{"arch": "unet", "model": "image super-resolution model", "dataset": "photos with spoken descriptions (Open Images, Localized Narratives)", "train_examples": 203450, "image_size": 32, "crop_scale_min": 0.5, "horizontal_flip": true, "translate": 0.06, "task": "super_resolution", "loss": "l1", "scale": 2, "norm": "batchnorm", "hidden_act": "silu", "widths": [96, 192, 288], "blocks_per_level": 1, "block": "basic", "attention": false, "upsampling": "transposed_conv", "init": "trunc_normal_002", "residual_init": "none", "optimizer": "nadamw", "learning_rate": 0.0037, "beta1": 0.85, "beta2": 0.98, "eps": 1e-06, "max_grad_norm": 1.0, "max_steps": 22100, "batch_size": 256, "epochs": 27.8, "lr_schedule": "cosine", "final_lr_fraction": 0, "warmup_steps": 440, "weight_decay": 0.03}
Rows from block 2 of a small image super-resolution model, named by matrix and row number. Rows with one number belong to one channel. Each number is 128 + 32 x the weight over its row's rms, rounded and kept within 0 to 255. All counts start at 0. Numbers have three digits each. After the name is the row's rms in percent of the matrix's.
After each channel's rows are labels from the 100 images, of 14848, where the channel reaches its highest value: "strongest on" is what is common among them. Only what is clearly more common there than usual is listed. The data: photos with spoken descriptions (Open Images, Localized Narratives). In brackets: how many of the 100.
# convs0: first 3x3 conv (model.mid.0.convs.0.weight, 288x288x3x3, each kernel summed), inputs 216-287
# convs1: second 3x3 conv (model.mid.0.convs.1.weight, 288x288x3x3, transposed, each kernel summed), outputs 216-287

convs0.170 114:112184127158141176121131134210185140140154133159129124140143143127163118142144176153179135142130128150121118089131191135129114124136200129150162126139098135112123138128117120148175129120112210139158130099175131175115
convs1.170 128:193105113153094153118117095172160170115150146144124119129120128127113160152121172122157122128119139124136105212119132184193112145098149143111122114117127122112130099114128193119194195199145181119105113121144111131106
strongest on: text has "plants" (34)

convs0.133 087:118064136132130121120121091112187119149074102086095112075109085081167136137127050089171174170157099169134073095137069106119092088132178129128165103092130177118097093082122141083140116126094110089168100091074113099131
convs1.133 059:180118125118130146115150095160146171140102074099148134093129137088150117122157151122160074136114100095134104173109096173173130099138119137116104138138090102126148153154122193105181191175101177128106159142100129124134
strongest on: text has "black" (34); text has "white" (31)

convs0.199 112:112178143167151176126124130204181131147176144143107129151146146127157136151166180144180132151137122157125125077114187120137135125133193155132162112145109150125133126129100122136189133107121219135161140106178129175124
convs1.199 125:210102115149099154112119097179163175109149140143120117129112133120115158147118173119153118127127136115139105208114126184195112147101151144113120117113119127118125113114125205119193192202146176121109110116147114121110
strongest on: text has "plants" (36)

convs0.237 112:120192116188131190107119132200192111150171118150133116136141132110142142177122169156180117156147111147130118095140161119138108097129182150143155114130109155120143106128102154155198128124108196126176112138157134181129
convs1.237 117:202106121153103151118122091176160171115135133138125125122113120125115141145113162112154118130130123122134097207120129189197117135104150143107112116117123123120124103121129199107184194206135184122106116122142121134107
strongest on: text has "plants" (35)

convs0.271 110:110182129162139165118127136211187135144152132158124116147146142128160126143160184156180125146130121151128108087138180125133126113141201146145166119141103135120125121129110114148191128115110204133152119103181124169124
convs1.271 123:196103121159091160125114092177168170105148153145125125131115128125118163150113175119154120124123139124138101211111141177193112143098151145110128118118123124112128097117126201124191195203143185123104110121151109121102
strongest on: text has "plants" (35)

convs0.96 113:130188127173130168109138137199180114158159141145115115154129156129153147166155184140191137162135122161115125096132176134136136143122193138138168112128107150122118140115099128139196119132122197121177118122186129188143
convs1.96 126:195105115151094151113109101180163167120140137142124114126116131112114149145115174110158114132127129122139099206117131189197122148095155141107126112112125121112129102120125195120189190200136179107115114123141115128101
strongest on: text has "plants" (37); text has "grass" (25)

convs0.236 086:114185156136116165105145135171134135125177169184142130168137172130121117150164208164125083091117151116121155077097225140153153124096141142097135124170095097174159130129102078150111111083162188128086139131219152176122
convs1.236 069:187114103177119154118099165181150169123173150150104083143106127125088144173135203152155145134126135140132121217141133173184129137099136167139130095093122130103106086095135152124184179181163188128067082122148117139115
strongest on: text has "trees" (57); text has "plants" (36)

convs0.250 105:145137139156125138146141152151191125152108105118077125133113121102170152174139119112196149170165079166159066107132123123133093110123193138138198121083138166129093131101151115127188124138117158079189115099119135149149
convs1.250 065:156110130139102143119141083161150172125120098112155145096125124089123129120141155137163095147117106110136089164129106172184119103130138145111120135133108097131155115133122189109199186186098178145112147138121135135128
strongest on: text has "plants" (26)

convs0.224 103:135164109174097157104128122187189113144141127129075088111094118073163143184121151129190142173154098159135078098109155112163098128102188135105175098118135166113107105094112173112191146138130195086159109109157140173130
convs1.224 084:190111114135105155124118091162150182108142105120142135114112126118102142142126159118157095123111111105142093204120127185174125117129136149116107130116111092123129125143117182128189186203131174138092139129130137122114
strongest on: text has "plants" (34)

convs0.84 110:124163116186100159120122129181209133144155123144112120096119123079157145151148130149190114161151122162120094094116140125161096112119201161108181112109102165108106103116089169142194133117121199096156095109142117154128
convs1.84 099:193102129155102158117128101178166171115125133132137124121109114125117143149113171105158110131136113124138096211124120189197118126108154142115109120122122113125137108125128200124188184203127177133097123132129121131113
strongest on: text has "plants" (33)

convs0.211 084:109197141156148158123134156183108142121189152185130137167140161144114122133147208158134104109116139106118157098107219137153144111123114150134122142181100107162151121137111076159121122107148176149089141138214131197107
convs1.211 071:180113102182087160120097146178149164113172156147110100138109123120083156174138195144158151134123151129129117206138131168196117148083136164131112103088125144100100081093117167130178190183154177129060088122144109143105
strongest on: text has "trees" (56); text has "plants" (38)

convs0.58 105:121193124176146161127143133197192131147167136138113121165140134131167122163161183147181146147143122151130125091124190123136134132134198142133159124144102132118126115121098111131194128112108205141159118102170136170140
convs1.58 117:198097124150094169119117099172169165117149142158124121122112129134116151147113171112155127137126140124140096207112133188187107136096154144112125112122128125117126104116135198120196190198147176111121125126159119132109
strongest on: text has "plants" (37)

convs0.231 107:127197130154131168120140140206183122157150136153118118154133154121155127160144186144184129156135103149113101090139192121130127132129187136143177128129115146117125147113117129146202132119125195133164132120196123189131
convs1.231 122:191102118148084155115110091174165170106152143141125117114112124118116154150113168116160115131121135124133093205123128184190114145089156139110134106118125118109130097112127188123190178187137171115109107120143107126100
strongest on: text has "plants" (36)

convs0.215 085:116201164156130170106126135182121151140190163149133138162137162130147139152160197176137112122103129112147158080093215143148138116106137143124132137185096115165143125143100085141131115120137174130091148131202139202119
convs1.215 076:182117107199100163129098165178150165121167137140119092149091124133086148169140201153146135136127142129125110205141118169187118132102129167158117098090118133103102088103114163124165189186154178142070096121142112143115
strongest on: text has "trees" (56); text has "plants" (36)

convs0.287 103:131182129211121188113120122191195134155143117167120112139130125117163150182140161149199121167126115173122098087146169115156113089121190144127176104138103150127140096105118147174198137109117195119178120136174122190120
convs1.287 088:202111109151094132108116112172149173104141119120136135130103126121094140158126167129167101122111127107129095210128120181179118135117136147125097121097108101104132113136118182121187190186134163141091109126126126129111
strongest on: text has "plants" (34)

convs0.77 118:117195128183121185111125139204188107149155116146114114143133131105154160181130158139186123153137102162127111092151163113137121100133188146127166119131111141127136120121109148151186137130109208114177126121152136188138
convs1.77 123:205098122157107153117120091170161168123138136137124125124117130122112149144116166114158117133127126124136092209118125189191123130103153146114118116120125118117126108120128202116187194208134176114109114124139124134110
strongest on: text has "plants" (35)

convs0.234 121:128190128181126183117137149197188114159152118134118116150141127121154163170137174147179136159149113153128102098135165118147117108126185154123167121134114136126134119121107128142193122114119198133174125126167134188141
convs1.234 130:203101126157101155115114093176164169123140142140123120126115125125120149138126163116160119129128133121136103203113137188196115133106154143111123115120121121116133105118127197117187195209141184116116114116146118131112
strongest on: text has "plants" (35)

convs0.42 109:121171136151131164119133142198174127146166134160100124145125143128160130166156178165201119151132129149119106085136197125141132144136197135146174129130127133106125134135109143139185132117113200141155135108181127176141
convs1.42 123:195107119150080151110115101183167169114144142138121116133110126124124157143110176109160117125119131126137104201119124188189115143093154143103127105126123121111130096107125193121190188196140181116110115122148113123106
strongest on: text has "plants" (35)

convs0.120 110:128186127149122168097130126197173119142157142149116130159133150131152135167147178147192141163123105165115119093136197125145136134129186126139182108123108144117125122118110122147196129126123196127174136114177139171135
convs1.120 124:194108117155084156113110095179169173115143144135123120123117132117109158146109171112165116129129129127129102200122124191190113147096159143100131111114125122112130101113122196117188187194141181116114109121146107131101
strongest on: text has "plants" (35)

convs0.243 111:124183122200123186121119134196195129148153114157131113133134129109156150176134157151186112160138121162128109086140167117147109086123188152126165121128103152124143102120109147175202124121097198120181126140148119179126
convs1.243 111:202107120154096156113120089175160170119141135134123125122118120122114142147117171110160116129123122124139096214121125193198121142106148149105118109115126112124124106123124200107188202195133173124105114127131123129111
strongest on: text has "plants" (35)

convs0.78 106:121184127164141159120133149204176124138165134136094123162128136120154133161156178151193124155139113149127120087136184118142136135141187150127169115126099135122124122126112130138201114109114192138163126120183141178147
convs1.78 118:198106117152097156121114085171170166121145147147127120119120132125122150148112174115164125140128137128145103202118140191190114145095154143109124105120123123121132095114132193121197192200151179111120117116154105133102
strongest on: text has "plants" (36)

convs0.44 107:104181120166133164110137149214180137134158134154118122148145136126152134153149174158188126139142103132134124086151183118117123108160188154138158118135094122123129118134103103142187105099102193141161122109175140173136
convs1.44 122:197105126166095166121120098181160169108147146144121115117121130129113161154115169125150115131127141129140099211117131178184111143097145146114126112116127128119123097117132199122190185201150178124116114119150123130105
strongest on: text has "plants" (35)

convs0.147 113:120195123202135173103125127189190118147162126155124119143148127110138145189145161159189120154152104152132113094143165121132119110137190161136165117123099132127142114127107132145198128109113192135180116128171128184128
convs1.147 122:204108129157102156114119090175162164119146140136124119123112123122114148146117170113158121134127129120136099209112128188196114137106152146114121119118126115124125105120125201108188196207137180117108119119140119131108
strongest on: text has "plants" (36); text has "grass" (25)

convs0.212 115:117168154138152153144148161168171138158130115144122154139172102158169138155159150130186149162160082138150126092146158087117108089148181152129171159149124155172136140159151087151164111101095160145152128111166141190140
convs1.212 109:180124119159119163126093129182163185133160127147146101145136135113107139159138178135173111132113136115150100189140138184197125122123144156142103103127107103110153124137136201116185202176161181129127138142148122150116
strongest on: text has "plants" (36)

convs0.165 095:148143152137143175094130102205177135164132095114128069137111127113150163150082158148177139164109112154165126076136152160120109110129175109124173094162101147170157166172115105139165114129124207112181176133149162157108
convs1.165 064:170147113177128159126108157170130150112170109157169108167103139157079140181120174155155115111123132130149082203117135171174140117125113164160077107106105097121173140131137187128146188162162174165085142171152131130127
strongest on: text has "plants" (28)

convs0.103 116:129192128190145173112132144188188105155170127136129121148132137117147155182154167149187121154137117153127124088142158110144129106131184161129166128116101145119139126130096124143189123116113200139178105125162129188145
convs1.103 125:204100130149101150113118091173164179120143137139117122125116125125120149150122171117154123143126127118139103207119128186197118143101149137108122116120121117123127103124124198110182202203136185120117114120144111127105
strongest on: text has "plants" (35)

convs0.262 118:121185118196149170103132134198189120150161127139128119136139137123144162174156170163179127153149122154131121094139174109136137119150188171129167118120102140121121124122109138133194125113135208129177103115164133182154
convs1.262 128:203097123159103158120116091175163170118147137144127121128119127125119152147119167116155124135123135121145103208121132183198113141105144148109121116121124121119124106124124201110186199207138179119109115119150115129112
strongest on: text has "plants" (37)

convs0.257 105:118180115183146165104127135199182123145143139141114108164140170126161132178141184147178134161127112145115117094130181127135150121125180141133169111127110139115112144117106112126196135117115195136164122100179131179146
convs1.257 111:201104112161092156118113106169158172106160137143119130122118136127106165151120169122160112119113138117133095204115132176182112149103143144115120124109120111108123110117120183130191192196140178122108120124152123127104
strongest on: text has "plants" (36)

convs0.54 111:118200127186144175120129139193191129148165129147120124145150120123151148167144169172190114154136118154123124078135174113133125116137195170130161114131100135127129123119096126148196126115122203141174120125172139175131
convs1.54 122:205106121151106152115117094176165165117144133142121119127118129118121150144119172109151115130130129119138098212110128187194120136106151144115119113120124121119122107120124199111186198209138177115106111121145118126109
strongest on: text has "plants" (35)

convs0.71 112:117183127156131181127129140203198121140167129164129127145151140122156118156149180150193120146137117154120120082130188135126121122118199140138168117135103141117132127122110119151193132114117207149145131110180134171120
convs1.71 129:195105116158090158118115096177173171111148137143123122130118127125117163151116175120154122128120133124134101211118131181188117150100153143112123115112122119116127101119121195114186191204137177121105112117143113130109
strongest on: text has "plants" (36)

convs0.29 083:101198145136156163112146171175111144135197157193133147143151162163117113118164205152137101116122141107121168084112204150145133133131121122129123128168114105163158107142129081141130133119147170144081137128206127196107
convs1.29 069:179111113183097163121098144173157163122167156148101091135100110128095159167135202144163144132129140129125122198137126168186124150096134156132106092093115143113110082104114164119177185177144177119076090115139120138102
strongest on: text has "trees" (56); text has "plants" (38)

convs0.83 108:142183120169144145134132153178173120153161120155097128172141155130150142175153192161205142172148120151127118111144189124140130131146181146167160131114117149112123140116123130126194145120116187152170122105173132194151
convs1.83 116:187102108147082149111104088175171174114155135140123127120110130114111151140118168108165112129119130124128097190128121185186110142093160134097128113120117112109139097107122189120194191190138170116107112124144109126108
strongest on: text has "plants" (35)

convs0.64 095:121152165159145163105116135194165116143154141133108146164133156121147170177156159170170174159136094154159117067125182100113115115129168155119165147139107161161118137132110073126147078097101188126138156112169155170121
convs1.64 084:187125112179108158130101142190155173108183140155148085158127149135089151173127176149150116127108147121146110186140146176187127134117131156157107104126109121105150123126135192128179202168178191132116137153160111134125
strongest on: text has "plants" (39)

convs0.118 109:140162107171108178106129118196188104153138107129104090127095127100163164177111156131191142176141108171132102102129149126162089120114186132129177096134117169116130106102123175121207159143111200095174119113161128167126
convs1.118 094:190108114147106146111115090164154171109142113127139133122107127119102142145132157124164110124111116113136095207126122185181125122120129150116105124120108099111131121133120179125196191204122163147092138137132128131109
strongest on: text has "plants" (31)

convs0.163 111:112186123182161167130127129196181143141180130144118128152146143131153135157143181150185146149139131152130134088131175128126128128142206156138156120133088138128135123131097112134213127110108191148153118108163148171142
convs1.163 122:201102125154103156121128093175164168120139135150121113120116133132119153150121172120161126130127132126143104204115139187194115145101146145119121111120129132121127108121130197113188202203142180121110125124155117130110
strongest on: text has "plants" (35)

convs0.150 114:125191133187128178109116136189190106145159122153127114130138139111146154172129174150185133157152107151126108092138163117151113107118189154136161117115107150128140113114103144162192125122119206122186133141158122184122
convs1.150 121:201100121149099151113123094182164164120142137134125124119107127119115148148116170107157122130129127123137096208117127192190113140107153153105124117120121120121129104114132201108186190209134185113106114116139121125111
strongest on: text has "plants" (35); text has "grass" (25)

convs0.193 083:113158176122214175146128185191141131131166124130141106173146125159088130148167189154146159114149132099148135112135179152153108106170130160189118158101143147152089160135152120140149166094118194134152167090176147146115
convs1.193 083:164087112156085157155088056179177163106180151178115104134110114133120176144102154117148133128109153120157083183127156159193104145084168134094132123131149142109136082102150187153162148156153180105123123127170099155090
strongest on: text has "plants" (28)

convs0.47 112:118181113190130183102117119189200114141160113147135104128126122103152147174129163148182122158146122147135108097152146128152100104123196144132170107130115159124149113115099152160204140133108198111174113133146129170120
convs1.47 112:198101126155097155118121093176159169113129126132128112119107114124116147142117164111155120130123117123138092210121119192186114134106148147115112117114125110126133112124130194112194196201128172130100117124129128126118
strongest on: text has "plants" (33)

convs0.104 106:119159128180108177135119114206191124138150132149101115115106119092157145160137152147176140157159117170133092091116158122164085116111197149114171102134113163113124104101109166143173158125119204104150107116152116161120
convs1.104 095:196101122144113156122117091180164172110128124136134131118101119126119152139113155111149117119125115120145088210112131189193114126116148143107106111125120119124135108125132197124188186208132178131087124117131121127106
strongest on: text has "plants" (36)

convs0.28 110:114183124168138170118138125198190145148167140155127121157137145122162122162146174149185136151144126154122122089138188141139119122125190151141171119148105140119130121130115117149193123125118201142160124108178134176127
convs1.28 123:202110123152092159121112093184164169111147134146125115129116135123119159145117171114156119132122135129130105206120133188191112142095147139113119117111128125112129102116130193117191192207141173118108115114144115131107
strongest on: text has "plants" (35)

convs0.111 115:115188133181120183122119130202189120147164126162128121141150124112147147175143174144176131150148117150141112087138160112138109099133195159131155125142108140128147109133110130158188124113109216125176118139162121179125
convs1.111 122:201100121157104152111117098178164168119138144138127124120107121122117145149117164109152119124130129122139097215114127190195116135109154142118125109109125116121120106126130200106187198209137180123101116117139123132112
strongest on: text has "plants" (35)

convs0.85 093:122074140142128114140121108118185112157076101079077112079107100082171135143112052086170180175153089165159059095131070105111087092138182122126153106096140172134106110098133125081151116123090109071196112074081121100128
convs1.85 064:160116120109105130109157084155138181143109087100152142095128130094142120125137160131158081134115113098134094174120121165199132104136130132126112146138103083129141142148133198114202205189104174132111161135117152117139
strongest on: text has "black" (26)

convs0.174 113:122191124163138158111136133204187128152153120161106126150131150132166125164149185137203134171131126151118114093129184126131144128138182134133178118132112143121127120123114129125197134127126191134175129110180123194139
convs1.174 126:202101118148089151110111100178159172112144138133119118121111129118118155145112172112161115131125126120136100195115124191195113146099160147104125115114119119111127104114122195115186184202137181120107114126136118127107
strongest on: text has "plants" (36); text has "grass" (25)

convs0.227 110:104184137148150173138126153206175149134151119156111131147135148139149116151161186155183133156130107156122112085143191122139114126149177132164176125122118140121108131128129120149184133101118204142156134101197122175134
convs1.227 124:189101116151076152108112103177172170111147145140117122121116121118111158146109169108161115125111134118133089204110128183181118141084161144105126101123118123107129092098123190127189181192137173116103110125139109126106
strongest on: text has "plants" (36)

convs0.179 116:121174115176116185109127139208188111157156111133123111124129128102151149176116167142188129168137114158131110093140153121162113104123193135128176106133113160122138109128110163148203138124110221116172120131149119179127
convs1.179 119:195107127150103154116119094170159170119134134132123124114113119125117143140116170110156119133129124126137090214121117191197114128111154135111124116120114112124130111122130199118193195203133179121112121127128120136108
strongest on: text has "plants" (34)