{
  "task": "super_resolution",
  "loss": "l1",
  "activation": "silu",
  "widths": [96, 192, 288],
  "blocks_per_level": 1,
  "upsampling": "transposed_conv",
  "residual_init": "none",
  "optimizer": "nadamw",
  "lr": 0.0037,
  "beta2": 0.98,
  "batch_size": 256
}
Rows from block 2 of a small image super-resolution model, named by matrix and row number. Rows with one number belong to one channel. Each number is 128 + 32 x the weight over its row's rms, rounded and kept within 0 to 255. All counts start at 0. Numbers have three digits each.
After each channel's rows are labels from the 100 images, of 14848, where the channel reaches its highest value: "top examples" is what is common among them. Only what is clearly more common there than usual is listed. The data: photos with spoken descriptions (Open Images, Localized Narratives). In brackets: how many of the 100.
# convs0: first 3x3 conv (model.mid.0.convs.0.weight, 288x288x3x3, each kernel summed), inputs 72-143
# convs1: second 3x3 conv (model.mid.0.convs.1.weight, 288x288x3x3, transposed, each kernel summed), outputs 72-143

convs0.277:174123126148160135135129115143129162139129176124129145132192115140229144122177136132134130165125183169177126152131163157110112127190145167125135192125143180138120175191126142125120189125150166129188201150106183120127
convs1.277:163098108110105121139107111068108120146131136103167147093167085116118143112118132117132120112123168143111142112113145140199122114162100123122131179101114133116110119165110175108106148150105164161197161142118113120120
top examples: text has "plants" (37); text has "grass" (26)

convs0.86:175101121194128103114116136157156135108169119140168137128176118115201148124105146129120158158168145172124127130120182072113110106113139150116169192153135122178138167148177140167116188110138117155133174131131112117141
convs1.86:146110079106091130148100106168082121147140112103175158129182123127127135108107116113125131108101145144131125111127139159202121114138124137121138182132084122095133137153110175095099188176131146181181148187093123112104
top examples: text has "trees" (56); text has "plants" (37)

convs0.112:147084124150144101111088137133150170128155145118151108143185129120176129146116172127122150126159160184111142157138190074116128131115130154131164176135139114168163161168159116147121189094119111175121167112112109146145
convs1.112:157122078096096131155114111190091119144137114112173175125175129135131140124111126123124135113127155136137139116126146150201138116147123135121129190139086130089135138156101170100114193158140153168210149182107115132118
top examples: text has "trees" (57); text has "plants" (39)

convs0.60:165080123156136101110104133132150130127161146141153144136182131109192122136121159120127157155147161183121141155104166083087110101128121163116164171179140120171141154150151113188104195092119124145130173105120109134128
convs1.60:145104079099090134159101120191084126148144116102166157125174141129138141116097116115121135114129129133131133122128151155202128133152148137113130184147086115089145136145098160096112194165121158165190145174104108115109
top examples: text has "trees" (56); text has "plants" (37); text has "grass" (25)

convs0.129:161115128191131103137123139153157152138161124117167136142172128139198135149119162134121149147155160165109131132123200056127104110123121153120138184142158121178159169167163128169137196103136115163135168135112100129137
convs1.129:162125072099083131153102105178090118151129123102173176112167128130133130101099118122132135121113146140124130106122135159204137098147116146117127198140087119085121137158110178102107181176115144184191158189102107119100
top examples: text has "trees" (56); text has "plants" (38); text has "grass" (25)

convs0.186:168143137143167121118141139177123157112144164137138167143199124115230155125183119140131143169128198177174136154115166141114121111196155160102137207143134177125136158191135143145128161124162156150197195136133180104125
convs1.186:168099111116102112143099109072104110142126137099173155090171082121108138115121144113138116109122168137121133104108143146190130106157102124129136175091119133116104123169108168106106151144109159163208171153116115121119
top examples: text has "plants" (36)

convs0.51:160136124147168133133119130150116161131144169114137147131181102127230153112176124140134133152125201175176129130135166152104112116212149169118124187135139170133111164185121140146118179132154159149205191136120186118131
convs1.51:163098110111105113140111110077105118143128132100172155093168083115115140118116136114129121118122164137115146112110151143204123108157097131122139173100113129113106125164106169106109156151110159165194160154113113118119
top examples: text has "plants" (36)

convs0.1:154092125190125107120111128150168148132177122127171140137170124130183130139096172124112155157169162176101128136116203074114122121113143155130176174144145107184144183155160161141120187109134102158130163129125125128139
convs1.1:149117075101094124157108106188097126141132117108170153124178138128129136119108116112124133120122146141125133116121144162204130118145125138115125193136082125091132152162107173095115187170131140169189158192103115119109
top examples: text has "trees" (55); text has "plants" (38)

convs0.255:167124115137170153170135109155138170155125177118147160131184139128213133123177159096141132182116181174162099143145182154110126142197137165143118183114148172110147178168136125126128211132148163120190178158112181120120
convs1.255:155112114123106102142119114063103122138131145100167156093169079109117139113115134122146136109116158150107147105109137143203122110165107129123133183115112130122105113153102161112104152158108170162200165145124116120111
top examples: text has "plants" (36)

convs0.285:158103120164131104105112138149153150140160132129159133132181137109187139133111160120108149157157181175115124137120196071127132106112141161120174187148135116191166179158140132161106187106130101161128176114122105133147
convs1.285:135116072109083137154105114174084128143132118099180162123179136139128135116106126107120137117114133144133134116126150155207126111148131139115134186136081125083138147147101167089114192175134151174190151188105116128100
top examples: text has "trees" (56); text has "plants" (37)

convs0.120:178134130150173129137128144162143165126141160135142145144195127131227152119182125125134148155126194166178129148133183131120135116198141156126129195132141163122133159176134149125127185121150157147201193125132176114133
convs1.120:164095108116105110135101105064104116138128137099165150093167076120120137112124139106133119115120161147122134108107141145194125108159101118123139176090116131113102119163103168103105150146108169162202162146112116118117
top examples: text has "plants" (35)

convs0.85:099190117098181136135134137104095139127072174142102121130113103103126128100190094119163116130065121092171106144117087175110110131187153110092083125100123183101102099131128097071115100147136146092165117125101187086079
convs1.85:187100166126114116122142098046105127112098126107176111076176089123068175141110093128135092105110174095087141123137099086177095127152079105136104156071167130135105106180138165109128128099131152183177174137165110144137
top examples: text has "black" (26)

convs0.214:168109120182134093099095134151154138128177127129158143145176129120197132140105158120125149152154165185105135137126195070115106109107139151111155176140133108187150163168143137147105191109132099159126166136128099127144
convs1.214:142116074099095132156110116173088118143134118096166167122176130132129135116099129111122137110123142143132134109126152158209130113152123138115135185130074115084130136151112171093113190171139149178185158186104105120113
top examples: text has "trees" (54); text has "plants" (36)

convs0.19:167136124140164144146122119152146161157126160114122160130187128141227133122178149137144122187127181180174113140133166153101113127202140160124127186119137174134127173193142118131138182123142169125196181158119180120113
convs1.19:163105114114102118136111107062102125141122136101170150100168082117116136114117125112134115115119162142110137114114132141195117116158108123114126183101124131115113123163110169103103153144111163160202165146114119126112
top examples: text has "plants" (36); text has "grass" (25)

convs0.133:115181097099179152138112111108085141117074175114099124122111098097117128111194096111147118130053112097189114137117080177116105115179158108101091113100114172107093090111117101090096102154120149105158119129105195088106
convs1.133:181103168117129114119151096043097136108082138103165101088163090120075175156108103118128091113114180112094151110147099087181099135154074121146111151067174133135107099183146182119116109091119155178180169116166113139149
top examples: text has "black" (34); text has "white" (31)

convs0.41:161113127185128102109121138158151141136164129138163129142185115120210127145107164124140165158140178190129126137125201068119119102116135158124153185153131108194159174165151135164116192109127114152139164111130110126130
convs1.41:136120090093090127152106110178081121141144122099169163119174126137129136111098111115128131122118137145134133099118151155201122122135131139115126189143077117094138144147105182092110192169133150177185141196107100124099
top examples: text has "trees" (54); text has "plants" (38)

convs0.46:163110109165145130121136171167132138124168111156156138143186135130198153126112130141145160146160168178116140124117174068135113122120141169128156196168142114158167171173172136140164180093128112155149172115137108120128
convs1.46:159098070105089116136090112164097120146119123087163154135153124134128125109119119112119109101112143155148125129110119165186135116158121127115131182116073121091142112143077149084095174176113153147180140181087107117125
top examples: text has "trees" (57); text has "plants" (40); text has "grass" (25)

convs0.236:164093148171105109133129124144172173154160114136145144145183143150172130121116159164112143151183170167106121151140207065100118116140131119138153186131141122188151187152140131152125163114097124157155159104143126140129
convs1.236:155129084104092140153107111189095128139146121120166164130169144140125136122105126118126137116124147152122140112123149168208125126150129138124131192136085122083151143149100182106106180164142148177187151181109109121112
top examples: text has "trees" (57); text has "plants" (36)

convs0.119:174088134181130102113124121135149158132170117123155133133166136104181146133111151125097154143161180193104128125107188057125111110118129139117169188149141114183153170159151138164111180112123109171154165114126107111141
convs1.119:144116080099093128147103111179093115148132110099180169121184136135133138107105128119120138122126141144135136123127147150208132127149138144109142187141079109079136149153098176106112186176134147173183144186094111124102
top examples: text has "trees" (58); text has "plants" (37)

convs0.79:173164150145163149166164115138140177134146148140134162143190123130215151108158138129141138186124185174145106153123165133092109131178170164102093191132161164170138167182162134124122153124151144123192185147144179095107
convs1.79:160119123110105128145122120130117118151137118115174169082176109139100151142096152121138141109142167134109170108121175146183128123142097151147145187144112119104142146157101172112113177154144151187201173176140098146146
top examples: text has "trees" (54); text has "plants" (34)

convs0.80:150072124175133106114106132143155163137176131127153109156171132129191136143099175131105141156155156172115120127130197066118126115106128137133171181145141116167161193161167149154116176117118117168137169123128119122141
convs1.80:150125073103097134150109104183084118149131124106172157117175129132130137125103135121130146118113151141133134115123145149202128115151127145118126192125081121094134138157109171101106187168136139169186155190092108125113
top examples: text has "trees" (57); text has "plants" (38)

convs0.284:182140123140172140144123111145128159140113167120163164125198111129224128136182153103145123166097191169178119129121162170105126123199146159135120196110126182124124154183121127113110194148157169136184207163115182134118
convs1.284:157101116118098121138115110065108120141126137100174151089165088118115139118113125122145121110112161136111140108113135136203113108161103120126123175107114132129104115159114168108109146137118164162195161146126114121130
top examples: text has "plants" (33)

convs0.114:170123121148169136138125118152123165140138163111137156130193114117238142128177130121117121154114196185174124130128165157116112131208157158124128189121134172133118181183137131136128178126151162140205192143115180119118
convs1.114:164103115112104120144110111072106122146131137103181156088167087116115140109114132120135122113126164139108146110106136138199120115160104126122134179111113131111112121159106162107108150143109164168195163146110117120113
top examples: text has "plants" (37)

convs0.196:161138137153160134136128123152129168130129172118127155129189110129224159110183130130131134166139191178180127147136158151114120129200140151119133192128147176141115162176129151135125183127146166141201190142110176117135
convs1.196:158100115121109116141106116064107114147124142107171153096167085113123135110119136116135123114124166139114147108114144144200124106157103125126139175096117132111107117173107162099104156152102166164192160154117115121117
top examples: text has "plants" (35)

convs0.211:175096135172126106114105129151147156125170123134168136143168137115201133120128161128116152152158170179099129133108192076107112117107133158117167183146140116174157176171153137150121185108133106164139162131117093117136
convs1.211:143119081103088136144101110178096128140126117099178165120169131130137126106109119116112118117109144143137135115119154162209140123143135139112137186126085126095134148145111173095096185172123154169184155182090107122108
top examples: text has "trees" (56); text has "plants" (38)

convs0.251:172102120185122099117115143156144135122157107140166133137188126118217143139107152119132159148147179174094121118113197073139115122117141159116152193158128116189155181153167141145132189109142107150136174132132108114130
convs1.251:139117077096087119144093102165091117152125122094177169117166119129131141101107122121116126107108146132127136111102154154207135107142122145109142184127073116083136138149111165092113176165130141187181149190097101108105
top examples: text has "trees" (56); text has "plants" (39)

convs0.271:176135124152146120121126132150126134128148157119142143133195118116227142110197127135123124164124198179167137137118174146112113099209144161118136193132138173141134172185134143143131160118150152153208186141113172112133
convs1.271:164103111120103115141109114068108115145128136101171159090170082119119136114116143115137121116126162141112152109112143142207129107161104133124135179104111124111104118163107166114106161147113161165188164159111118127120
top examples: text has "plants" (35)